Weights of a small image classifier: arch vit, num experts 8.
Rows from block 4 of a small image classifier, named by matrix and row number. Rows with one number within an expert belong to one neuron, the router's apart. Each number is 50 + 10 x the weight over its row's rms, rounded and kept within 0 to 99. All counts start at 0.
Before each expert's rows are labels from the 100 images, of 14848, where the router gives the expert most weight on average: "responds to" is what is common among them; "colour at peak" is the nearest of a few named colours to the mean colour under the peak. Only what is clearly more common there than usual is listed. The data: photos of plants, animals and fungi (iNaturalist). In brackets: how many of the 100.
# router: router (model.blocks.4.mlp.router.weight, 8x256), inputs 156-207
# gate: expert gate (model.blocks.4.mlp.gate, 8x512x256), inputs 156-207
# up: expert up (model.blocks.4.mlp.up, 8x512x256), inputs 156-207
# down: expert down (model.blocks.4.mlp.down, 8x256x512, transposed), outputs 156-207

# expert 1
responds to: phylum Chordata (94); class Aves (92); order Anseriformes (52); family: Anatidae (52)
colour at peak: grey (90)
router.1:53 52 44 58 61 63 51 58 47 40 53 44 59 64 51 49 57 41 54 40 63 48 47 56 38 33 48 48 56 59 43 43 52 33 54 52 77 42 65 39 33 47 49 49 72 56 44 61 47 46 63 46
gate.8:54 68 59 56 54 48 33 51 48 51 47 44 74 48 40 50 33 37 58 53 71 54 33 55 48 49 50 66 48 54 54 63 48 48 50 40 51 36 62 41 36 54 64 46 62 60 59 64 31 45 66 72
up.8:57 48 58 41 45 46 56 38 48 40 53 41 61 51 54 71 56 52 70 60 38 75 46 45 67 57 48 35 65 62 54 53 58 55 52 65 57 52 46 59 52 47 43 43 51 32 37 50 63 52 54 47
down.8:49 45 45 42 43 52 47 49 39 65 56 49 58 61 48 60 58 62 48 61 41 48 46 53 57 63 69 48 60 55 43 53 72 44 40 47 65 36 65 49 43 67 58 51 53 67 53 53 44 55 59 49
gate.9:56 63 65 63 57 50 70 55 69 53 65 45 37 37 42 49 44 44 59 64 54 55 49 39 53 50 34 52 42 37 53 41 53 48 63 58 43 59 41 39 41 47 54 49 48 49 54 51 44 57 40 75
up.9:50 67 42 44 58 37 36 57 42 41 64 52 59 51 56 40 52 45 53 41 49 33 58 18 61 47 72 53 68 49 38 57 43 41 61 44 56 61 49 57 48 40 76 46 49 57 48 50 42 57 53 57
down.9:52 61 43 53 46 49 63 65 63 48 43 41 49 40 56 47 77 35 46 50 45 50 40 29 30 25 40 59 56 37 56 48 42 41 46 52 56 54 54 48 40 55 80 61 52 61 63 60 59 61 47 60
gate.10:50 37 32 48 67 63 50 44 60 43 44 39 41 65 34 59 60 36 56 36 51 55 57 69 39 41 51 32 64 54 53 43 55 40 36 42 38 54 56 40 50 49 31 46 49 37 28 20 58 40 48 44
up.10:64 45 31 55 44 55 45 56 57 48 49 57 35 47 45 53 58 56 62 44 48 53 52 66 43 51 62 38 44 59 48 55 52 48 44 36 51 55 57 46 51 58 42 55 32 29 50 44 56 47 45 44
down.10:26 66 66 53 59 63 58 45 53 67 54 54 47 52 33 52 56 42 46 66 54 54 45 33 76 29 54 41 65 31 34 46 52 43 58 33 63 65 49 51 42 62 51 51 50 45 69 60 57 42 48 49
gate.11:46 45 59 60 59 64 53 46 36 57 43 48 28 44 40 54 32 44 63 55 59 35 48 62 61 54 52 51 26 45 45 48 55 37 62 61 45 48 34 36 48 63 51 53 52 53 60 61 39 59 63 76
up.11:56 58 50 42 42 39 55 50 64 36 58 38 73 46 53 42 72 52 42 39 40 63 46 38 40 42 54 46 60 51 51 60 47 36 44 40 55 70 56 51 50 39 56 62 51 50 45 54 68 45 34 35
down.11:42 66 55 54 59 57 56 48 47 61 59 56 34 37 50 47 44 37 52 41 44 32 49 40 49 60 59 49 41 48 66 30 42 42 45 50 46 64 51 49 48 52 80 50 62 44 66 47 55 70 54 62

# expert 5
responds to: kingdom Plantae (31); phylum Tracheophyta (31); class Magnoliopsida (25)
colour at peak: pink (29)
router.5:44 37 49 41 51 59 56 42 56 31 36 48 29 53 54 64 38 44 37 53 49 46 55 53 36 49 18 52 45 53 40 49 41 60 43 64 49 63 38 41 64 44 47 47 35 43 41 34 59 56 42 48
gate.8:43 49 65 39 51 29 55 57 59 51 49 58 49 55 62 37 51 46 39 51 45 40 43 65 52 62 47 51 59 52 50 45 46 45 71 58 52 44 54 42 53 61 55 48 32 50 58 42 47 39 41 64
up.8:51 56 46 37 57 48 41 48 55 61 51 47 60 54 50 43 52 49 46 61 71 59 32 56 56 51 46 50 52 57 31 49 53 56 58 36 66 60 46 70 61 75 48 61 50 67 75 65 40 15 42 59
down.8:45 57 49 45 39 60 45 45 47 41 33 61 38 60 30 51 42 64 44 57 53 64 59 34 52 56 54 46 58 64 44 59 52 42 36 48 43 48 34 57 42 38 41 46 50 47 58 29 61 56 71 38
gate.9:52 61 53 55 49 50 56 52 50 52 58 50 52 61 41 33 42 59 76 26 61 39 57 74 52 47 54 39 48 53 54 37 54 28 57 45 45 49 44 47 57 52 57 33 67 41 50 39 61 46 70 49
up.9:44 52 50 58 51 52 71 49 56 47 61 59 48 64 52 36 35 60 73 41 56 42 54 60 45 46 37 48 49 51 53 47 42 35 66 57 47 48 44 45 64 44 55 21 46 37 46 35 69 52 64 41
down.9:45 50 46 61 51 27 50 52 45 62 39 49 74 48 37 39 58 62 51 54 44 75 47 35 61 61 63 53 51 49 41 61 49 50 37 55 63 47 49 71 54 61 47 64 50 52 63 43 47 37 52 47
gate.10:48 37 42 47 43 36 29 62 64 59 44 63 40 44 46 49 41 51 41 49 20 51 54 59 51 69 47 59 35 40 52 51 73 41 35 37 39 39 61 42 63 54 54 57 40 60 50 48 39 63 35 57
up.10:37 45 48 40 58 40 29 37 41 64 35 46 41 51 55 55 49 39 46 58 44 39 71 50 45 77 58 48 62 55 38 66 62 60 42 54 50 39 52 63 64 52 62 47 43 57 38 32 49 54 61 62
down.10:45 50 42 48 58 56 49 43 60 55 63 50 60 60 47 51 54 53 64 51 59 53 47 51 53 31 38 44 49 63 53 65 31 63 37 37 35 47 58 50 45 53 63 46 68 50 60 69 42 52 47 65
gate.11:63 51 35 41 41 35 52 52 68 51 47 50 49 22 42 66 41 65 63 66 57 69 52 44 63 63 62 36 47 48 37 34 49 58 48 70 38 44 42 56 55 41 64 72 59 56 43 48 41 60 61 52
up.11:36 56 42 40 59 39 52 76 43 53 53 36 39 61 50 48 56 46 53 58 56 44 51 64 45 54 52 45 65 60 63 44 43 37 59 45 47 25 63 48 40 55 56 50 45 54 72 42 49 65 50 55
down.11:51 37 42 49 56 53 54 38 56 40 45 51 41 45 54 52 55 55 39 38 49 50 62 28 40 52 46 48 47 68 48 46 40 56 54 80 49 59 35 68 60 43 39 52 34 42 46 62 49 48 49 61

# expert 0
responds to: phylum Arthropoda (91); class Insecta (82); order Lepidoptera (40)
colour at peak: pink (42); white (33)
router.0:41 71 62 56 50 65 45 35 21 51 64 46 55 51 52 48 59 56 61 38 52 45 56 40 61 53 76 46 69 40 46 66 57 66 46 38 58 57 48 46 51 62 62 38 60 39 56 49 57 57 59 56
gate.8:40 49 56 38 51 41 40 48 57 53 60 23 51 62 53 40 48 42 64 50 46 53 57 47 46 44 36 39 56 41 36 42 72 32 69 52 52 56 53 57 54 42 49 45 56 53 56 47 40 31 46 54
up.8:28 61 54 50 64 42 47 52 42 44 57 25 61 67 51 36 62 45 65 63 52 53 61 34 57 43 47 32 66 43 36 53 57 40 72 51 48 54 47 61 50 39 56 45 62 51 56 35 58 43 62 50
down.8:32 52 58 43 43 42 63 44 64 56 42 47 65 61 54 57 60 30 43 57 50 59 53 44 69 47 59 39 69 54 50 46 43 64 38 49 55 67 35 61 39 55 45 48 39 58 37 44 62 48 48 47
gate.9:50 50 70 40 40 46 35 31 67 49 55 59 45 49 49 50 39 46 31 46 46 51 51 53 38 68 47 61 49 48 59 47 61 63 53 66 44 33 53 35 47 62 53 57 54 47 51 55 47 61 56 63
up.9:51 55 55 50 54 43 64 57 48 64 54 47 47 58 53 47 48 51 66 38 45 36 52 57 33 45 61 50 58 48 58 35 46 46 49 49 42 66 51 55 63 57 48 51 42 39 61 55 50 36 41 58
down.9:62 55 41 59 36 40 46 70 43 46 42 55 62 29 54 51 60 37 57 31 56 56 66 49 48 59 56 56 51 41 73 48 69 47 50 24 48 58 50 52 39 70 52 55 39 45 59 64 45 50 36 58
gate.10:45 53 34 26 49 34 50 58 55 43 45 45 34 45 62 55 43 61 71 34 53 39 60 47 43 40 62 46 44 52 51 51 42 39 54 59 60 43 63 47 54 50 59 40 41 39 52 38 52 67 37 46
up.10:31 63 52 42 37 47 55 53 45 51 43 53 46 52 76 55 33 58 54 46 50 47 52 47 58 56 52 48 63 53 48 58 34 62 52 54 63 55 59 57 71 60 50 47 43 49 47 49 60 72 46 55
down.10:51 37 38 60 61 51 47 49 43 35 60 56 52 54 54 53 39 56 57 65 75 62 60 43 58 64 56 55 42 46 45 52 54 52 61 33 48 41 40 51 49 45 39 42 64 47 56 21 52 57 57 30
gate.11:39 48 58 46 57 48 54 33 49 54 39 39 35 45 64 61 59 40 60 40 30 44 54 49 47 53 37 35 50 49 46 50 69 49 57 54 66 53 48 45 56 49 54 46 55 35 57 56 47 40 45 56
up.11:60 57 45 57 52 52 42 53 50 58 68 57 64 54 56 35 37 43 50 52 50 43 39 34 41 66 62 52 52 67 53 40 26 44 60 57 60 51 58 65 56 52 63 49 63 67 71 65 41 43 60 60
down.11:34 57 50 35 71 39 54 56 62 64 67 26 49 53 56 44 56 47 54 60 47 67 36 42 53 58 48 34 72 55 43 64 59 37 62 49 44 43 50 33 42 40 35 50 40 59 44 29 32 48 40 52

# expert 3
responds to: order Lepidoptera (38)
colour at peak: brown (66)
router.3:42 61 38 59 59 44 50 56 37 67 52 52 41 42 47 49 41 66 62 64 56 50 61 40 52 56 71 57 44 43 44 48 41 42 51 57 45 33 44 51 43 51 55 59 59 56 72 61 37 67 62 46
gate.8:48 45 56 32 53 46 29 42 53 45 31 49 70 55 56 59 42 53 33 58 55 50 54 63 46 53 49 53 51 64 53 48 62 56 44 49 43 46 70 33 44 76 38 69 53 62 50 45 45 47 57 56
up.8:50 57 57 40 52 42 46 46 47 57 35 59 45 44 54 42 42 57 42 49 42 45 42 54 45 65 57 48 64 63 54 23 62 45 54 56 48 43 65 43 54 76 51 74 54 69 60 63 36 51 65 55
down.8:62 48 38 45 57 55 60 27 55 53 67 50 46 67 36 43 51 46 52 54 52 57 71 37 44 55 37 38 58 53 34 44 60 52 62 57 63 54 37 54 60 56 47 28 31 58 58 55 60 37 55 45
gate.9:41 32 52 41 61 45 50 52 73 50 52 32 50 31 58 50 43 45 46 63 52 63 34 59 58 61 18 41 53 51 38 43 53 61 56 58 54 47 64 62 68 60 29 39 48 67 47 56 38 37 50 48
up.9:46 52 49 78 41 60 50 33 30 44 48 57 47 53 35 73 31 52 40 44 64 59 49 49 49 62 41 59 29 51 54 60 60 47 44 47 47 45 51 48 60 57 58 42 47 46 47 61 58 51 58 31
down.9:57 50 57 54 56 57 61 44 56 47 51 40 36 46 45 52 46 34 65 51 37 43 56 46 40 46 31 56 39 34 36 56 44 43 53 35 53 70 36 43 37 63 51 72 44 25 61 45 40 46 44 61
gate.10:55 41 52 53 66 69 59 57 56 60 34 40 43 68 56 44 59 49 38 60 52 54 31 52 59 62 49 47 58 38 33 42 60 59 45 41 48 53 51 65 44 58 53 57 61 65 47 66 23 46 46 62
up.10:40 54 46 59 37 57 61 62 60 58 60 71 64 41 34 38 36 50 54 52 59 57 49 36 53 35 57 56 43 56 58 59 41 43 52 31 49 51 55 40 37 51 39 57 57 46 45 41 55 45 36 56
down.10:66 23 58 33 55 44 25 43 57 49 52 50 37 49 57 52 39 46 50 52 37 55 60 72 30 59 42 48 39 53 54 42 48 37 55 41 53 59 51 44 51 70 54 48 53 65 56 50 46 38 53 60
gate.11:54 55 47 36 32 41 67 44 63 46 47 54 52 40 60 67 50 46 61 38 50 40 39 67 42 43 34 52 58 49 42 35 45 54 43 46 45 64 46 55 66 54 45 51 41 43 38 49 41 41 55 48
up.11:57 66 52 67 36 59 53 67 36 48 47 54 62 54 53 41 40 49 60 55 65 57 48 59 64 41 66 47 44 54 54 52 49 41 46 31 55 52 49 48 49 46 42 40 48 71 35 46 45 55 51 52
down.11:38 61 62 62 50 56 50 50 38 41 60 58 39 59 24 50 43 62 52 50 57 48 67 36 51 47 59 49 39 41 39 41 55 31 65 46 47 51 57 54 44 59 72 50 60 39 65 39 60 49 62 45