Weights of a small image classifier.
Model: 27.4M parameters, 64-pixel images, arch vit, norm layernorm, activation geglu, moe top_k, num experts 8, patch size [8, 8], layers 8, width 256.
Training: nadamw at rate 0.0019, held-out accuracy 81%.
Rows from block 2 of a small image classifier, named by matrix and row number. Rows with one number within an expert belong to one neuron, the router's apart. Each number is 128 + 24 x the weight over its row's rms, rounded and kept within 0 to 255. All counts start at 0. Numbers have three digits each.
Before each expert's rows are labels from the 100 images, of 14848, where the router gives the expert most weight on average: "responds to" is what is common among them. Only what is clearly more common there than usual is listed. The data: photos of plants, animals and fungi (iNaturalist). In brackets: how many of the 100.
# router: router (model.blocks.2.mlp.router.weight, 8x256), inputs 172-255
# gate: expert gate (model.blocks.2.mlp.gate, 8x512x256), inputs 172-255
# up: expert up (model.blocks.2.mlp.up, 8x512x256), inputs 172-255
# down: expert down (model.blocks.2.mlp.down, 8x256x512, transposed), outputs 172-255

# expert 3
responds to: phylum Chordata (99); class Aves (98); order Accipitriformes (38); family: Accipitridae (32)
router.3:157172133148128170131163156132149108085127128098159170151111141112081172136116112155141135146151146128097132127127105099102170162132109113132164123144177173130091145145172099121103140118144112089110132129139121119099141108087171094128153093120119127083
gate.0:139124179138157120139113148095135140134094135139115125117130077102146133114175143158145112141089080121098155134137150169138137085174145116138100140110116142118145140172122136118158122146114139151101178121098173138102091138091132128113106127147115108141
up.0:144131125163159115131112131106149145093156113116064145114139148102135162100157135122107142103148131134103089126130122184142144098155094104136118117102080115120121162142145145117167114109147131132147168154123176143103125103068117108097135165108108098129
down.0:142165129107128111103178129109116156108129144123107142101103108087150148144138109128101109163153128091111133122134103107137140148154135084125161115106121146151138141094113133145136128120161166155165138099187179134136121130140085145132151143092156180118
gate.1:166111143106131113123129152122163092185124132127139138091150158128127157129100143144172136088110122132184128124153114080111096142174145146161086145121135135117150114147158146109115123152145122119103118151143147126128153106140129090119088113141080142102
up.1:136165150160137119154139125111144134132135150123114116157095118113140097078103184127108150161134150133099127121104131140163141130155105096121146092171127123142147127124104105188162095124134105124155078116089146135132125107141176186114168100085191093163
down.1:103126139083114124102096156106146147164120142164143118119131112135157136094143163077147113143092101132157137140098157107075153113105186089113096134154113110122148113163116127129102155145131130135121142161136131129129117151146149098121110103131122147150
gate.2:126122126141118122111162100141154117167095117104154123136154138117166124150112184125105126109130064158074150117121129118115110130100150174120131125101084137147098135113141124127089157099145135102130179128155109104124106159092179171102075130129096141124
up.2:091151112145109137155131137113120150113090135151125150155130127086116115131101092138116104135109125190094103112097142130088159143127146121108142143084140136148130100170139119092130114155067159150135150108089112115161091125149111111125159108173087143127
down.2:121118112179181108087120143137111133120106121134103187168177122122125110158123178142171156115129147159102170120102119149134150106082143117104117141121097142127096098139113132102157108124084126124112133147127099164133149123132148128165092123160127119130
gate.3:144101142109161115148138093096126093146160118120130110127140138084122143163141138131198124147115129102128167106111112152124121141096103158122111131116131170131133130115085162124180149141171072102152130142136116170096126143166105129136130155103135128133
up.3:137100137145143144120137100079097102167110110101146118134116119124138138155147125134161141167104128103114131125097109121099126143085157132109160181112152153159113126102081182089126168155141067134165099117096123150119116173167060119142096136136134138139
down.3:105175174114109132140140130133144114110116144144146135103122152133127182129092120105085122141150112127091136114135141112120132140122135099117124116113166116180106146096131112143125138116149151097147109098126160134128109147167116107109121150120124103100
gate.4:119117096138098142111127135163109120108134142109099110133105157156143138128170163133129151097145123113142139115140099048172122097102162175123144116158078113141100155154144144103085141086146140110110148118155093144160204131095133119145103103114129138152
up.4:141138096116117158082113142157140127097124117120115168131149164160102142157150136107129144107168135119108127137123117132152125104092119169117153132150117112156117150160145115105094155115116128091103135119150075110131163153088156149143158104147116134093
down.4:123115104119122145117099091103119138176125144107125130095138117103191158105141095137125163129164107095141138116138125175118122180149124104121133148146127112133137138178133103196103113120122110134141106101113104131154143139110176106145143147112143129148

# expert 2
responds to: phylum Arthropoda (75); class Insecta (70)
router.2:058142123120116134138133121144095175091124159152085122109134072147145124132143106170090129122136118130102119112137150147134136135157127084140133099124095072106115137126159108149134108138110146130149119136088170097137141124133087119072117116127119136156
gate.0:155138107129096096104124111106138153112126150119164131089116123188094134135110102120130134126151142156125125110110109079123109114121091143141119167159125139143144127126141121153144117133125108175125079133135100142124091097150106171128151148135134130088
up.0:135155125104120117117101138128141147131128152123107119107123102155094140098116149157127132099131144125122136138124129119171111136167091091139118150162108097125153156170155110160138107138147176182114081150112140142133109103137148158095136140131106137114
down.0:127128137112138078144147113140144084147144155118122157142136114118150135147201154132102123140120136154153154146117157115121140142137105122140122093119160136110156104164118116130136097087117107173160139157102138117121157158076121144110153127130137148102
gate.1:122066119174056148120143171103101135121096088161134141166120120126101111108152122125141117149133073102095147109144107096131066139146141151123120133099130140133135139148143159079128133123131103128120163083125135129117140128132169117138137102152120174105
up.1:161153125128161122120097139128127122149134134131136111139125134128160126151099191127153153175121183143115114155088128122112145137101143133105111131125172139132088106113096105135162132102104130164119130114143076141125135113131138136168124091128144110161
down.1:127146120094104117191061099136143161124127105172153134102156094134127152152097138139090111142095135134115138105119117107134128121133118152139112130138102106147111161116138135180155126086122130137124119085138126112129097088111161133140113134119098149140
gate.2:169141133104105131168157137124132084095138144081153067152141093141088120143141153153137122118111123138146113091128117091119152171103113130140150128143141173154126088149144120151111158129166135128119107167159113167158166169139094081107127114119198153135
up.2:174151148139137149174117117117145104120147118136109093126123099131092096126088114139107111123102123135141114124122156088133124137146081129125131111137130126136158134110149131132150119143148155137115124157141144160165151140149081135117126134111157168141
down.2:138148106115120123144149106174148104129176112094111126132124140123086146160142133129131144108138131145143131140143142161145172139149082117122127136173118156110128121112109130121104127127140122097123112164129126133123139141134119171138213187121133098157
gate.3:179079140148144145138137148143192089193173118120121107185133158102130122114135155102159164147156120111145113153122096128165100123103125155148166129148118171109174137135103114123109120124143115094123135163179119179145130112122149132113127106114150111143
up.3:097099152111171137126115145159126144144137075107124139111152161154111166145149137079148125113156105074190129140160096119134150090155116149132152113121132088120101123098126139098077158107110130097156145136165155157136128103104164124147144169123104125125
down.3:143140093113173130127139130141119107132139082124143094139161134153080147136137095124098122137159116081121164102110133072166112084099099167082174118146103164167111151122119134129183123091138142134126105151141125153178139103160111139133105149099128163107
gate.4:139088137105141075123137132130149107151150116094153126126154143098147148125154131136162149186144066103153158123120091161123072125125143083141169147123116160125138136124119131134124156147147103102154120088138108132121149137104153147136092122114157134104
up.4:186173116162101147118134131122139135134113126141142130142080129162110105110100135125115124129097170147121106117127153098139140143126103144128078122170155161145113154097112135101154108119133120146068117133135131157147115098156108124153199137116145103155
down.4:101151124116147182100128141146118184076105157106111077163169108102112095117129141105132097128152144158135107135133149124110091109127135077098158136118189094176147113139151164111101125135083128131065135106106132119113123138120128082153109156134157177128

# expert 1
responds to: phylum Arthropoda (84); class Insecta (77)
router.1:164129090155179120144094102119133105166125091105157172160148164115139137108138147122159129140110127128153144130122122112134135074122119150097140142107122137158147108078074193129138133097073149137137119116133092163114107133167171136181105154099151107105
gate.0:094081187129105096107168122105136118118139124104153093122130096128139137163138133154174145152121115109174128132120131139141107125103108164142133132142111174134107139198100151103137145189128159134100141157140143128111104152129105110115139089158121157113
up.0:193166105150140172126108115142088144161094117162138137117063161145136106101123112112098113134169126117085138132136100115126137120150184101129115151122139117166088133065137092134148144091123125115107137095121134150123137094127139132125129133093130120146
down.0:115117159092143048153143120118162118113164154155146127121152139131114131124133140136111122120114139124158114139128117167128120112091096156116092112145120131121131159178113128116122091142123123106137146173136104110144164126109156157165104132127097073120
gate.1:102134136110171106124181122110127146117154134124114123154131114136125134136172121149142134161125102104155141139119168130113120080093112161103132116137096098149081135119100143144152124154109138113159128132121112144154094167154136182160103127117131116075
up.1:155127147126088159137102141149132120140124117094141104112137128116119136148098119119110130093134134133093105139135077129132114181172124092166125106130144151101180107154173133146101145096145110153089108158151149127123155120093139098089126134148098144151
down.1:130097184139133114120120144122137072138160092092188093101142161147108134125112151090152153118143100082174142118171141132119085141130126157134126132114099125135149101126134161108095119120156097095146132097173151110105123131071104152143126161134142160134
gate.2:120091168104150089145148146102169117142135119161133171148126150131116159128148155133157129150128139099169120151120076127135095108134153135111146146153130093166183149122127142127158135122160128128081132162169115162139145128122143147133125111129110104081
up.2:122097131117204090105135146113152108169135133178094175130113143128121161145140159125138130120115142100150130159101134137153106109118170155104133103141144102133143154155116160140151117126150141099099123129146103155145095148163166148125103088076164102087
down.2:103115151127109158103101143118113131157120154155093139117114093108148118121110118094072111123136114150108139131157121161110101195170134085150135124130118076074131071106162121164108136118130152161148122085105120122167152145139118110122148133150120123169
gate.3:111062114094099092110086097163121163144111150121149125110118105172114087118154147120095164112148126120137161107175116142170133123130146167126106146127095165052078109120136123123110109150148074144111149168093128079141143114132152136101131134134140151112
up.3:147085142102138136114116123109133172123105104133129129129148114145130123108130126125102121173135143167085108157073098169140117116123118072139123149131133121091102135124138178126153150118111153157141145117097153108113111115129119133136165154140131123124
down.3:119165148143111142158076126120154114122146134155108106078162090118173127129128088111121121106138093173143135127114164101132086117094150163137149118122086120123138156156147136164158135161130141139127140110176118119187162140090135151133076113140118112121
gate.4:142141134142156086144161163090147110150146120131107103166127096118119097125116145164136093144097112143104146154108115093128112097115154120093134117132126120140147145152136125132159107114142119144121155166148109155159130163134140176124082105138140088118
up.4:163151116149179108153138154096156101154138119114100119127136097094110128124120130171113109141085129149120139131107092100127135103120124115090143109104139132114167121117086133130156106091132139133130133154143125169150141154145123151147079127127117095133
down.4:156126126103119134122118141088115127150156130130076179107140113113152141112138135112105147082154149153124116167139132156145124166148152066143117162101138117138146114123148089166077119135124150138149132108128085137128134158114188108131138164134159130154

# expert 5
responds to: phylum Chordata (93); class Aves (92); order Accipitriformes (29)
router.5:174112129104138103141134145125131094198150124137131141174127152122126099125122178136188127153120139106153150128123139148135087133106126171143148161117113147154139140137094143133125145168147115108130153096141099170142105116128159144171129137119161125095
gate.0:093121165068129116111136143149166128103137144142125150106144128144127141120138125097129109148111129098141109124104073115105139136139159124134133133121134119079149146181134127127122137132130146122087142181125148115087172143095159081066120081141104119112
up.0:161122136145136084126106174083141112185148151097115112152143099132115153113145121151132172100123114116122163158138112151163118133127148117157148095115131113123159134118140127188105064110109122155120093122153122148151149163106136148114097114129161148096
down.0:134129120100089129119163089150119133139143122158157105185141159129151118094158177134110094172115113127136140143119122119088129120134171141113112143141140126139156142137114152123099145094103117148068105153134137124120063184118160121147128157136165135123
gate.1:136110160108102100116131143133153107162136127129097080169105088127164121122142145143140131154123088111124153157108113117153084102127155132121118098123133125137145176140135155140132131145132144118123161133150123140131110140104079147105090099121116103119
up.1:141109166108102113141144149147158102109102118101138083149112094104126134136133147141121124134135116152108157121102116136138090126151120113097145103131148130132141170134135133111124126152156101132142147123147156131106127131083089091108114118148111117118
down.1:162115107157137174072102178125125105136117086119137123132098177114123152119123114132200147159151115123115133113140090119138123158151122141116180154101129148089118119042124150103153146114177115131160103102135127126102171085135119144094122159122138150141
gate.2:136162128123126128092120136143133135091131114138136093125098115138123154127170106169124131132171102109099150088146107086164144136141122146160182134146098112103110156144150100151123131120166121131103115158165135131097151087077149156058096130110140116135
up.2:112121116108096095159116121085063116108165144160116120115119101137101087121095114173117136098157110135125119125149129100075122138084156150141129173141131163115118127170189086155121147132119128117119117152113120114146134161155121128142135139185136149089
down.2:116124116135116128140103128149109106122134121124132183108128110142131144131149114162144147146134104113102128102125085110110123106134153153103107188149081126148101171126120142164142166169145121131151138119131111164149134131146114122135102111118117144101
gate.3:140104183074109099161180153115142107130104140111151082144129099129071132140155128159133120122156069108134166092112142128139071113111103130092133123144127133161115144142136137136123138164192118110089124141166166090162093113111141140104130118172088149101
up.3:124165098169116192121110109178102118122132111119141176124124132135124135106104112149109156110146124133124113135154117143119163163160144117162169146172138119107125124087160109158115125110090109112165114102077101132142133153140145104129141146131147114147
down.3:115107169086104064160155092141151124133150145124122131104169122144124121117144149122109109152106112133153151108135129154120100100121134114147102155151118093156138147191126099130088139137096137119111148102123135121165101160118143085181148099113160119119
gate.4:127138167117142093154194106134115084113116125127175135134103108134138090160149124125116144132133080124108107108119133141113091134108129135124120155120127162146091139131124149119147113159138091148123118119129152143114075160101137151100126093143104120162
up.4:115147171123131112168124123150121072121187146089124129150141123150145159146109137148135132142116139152122131144158116142145113130081112120147123103163105098115107112083133098130120097156184142155165105158105101117154116124157118093102126101150115131114
down.4:123107126105133115142093126114124112138145130122190106111189096118162156106171102105104159110147093123135122138154124144122121131095141124093142119143090176130114123168117137155094136127139173094146147120161124137139151143127134095127103141118156119112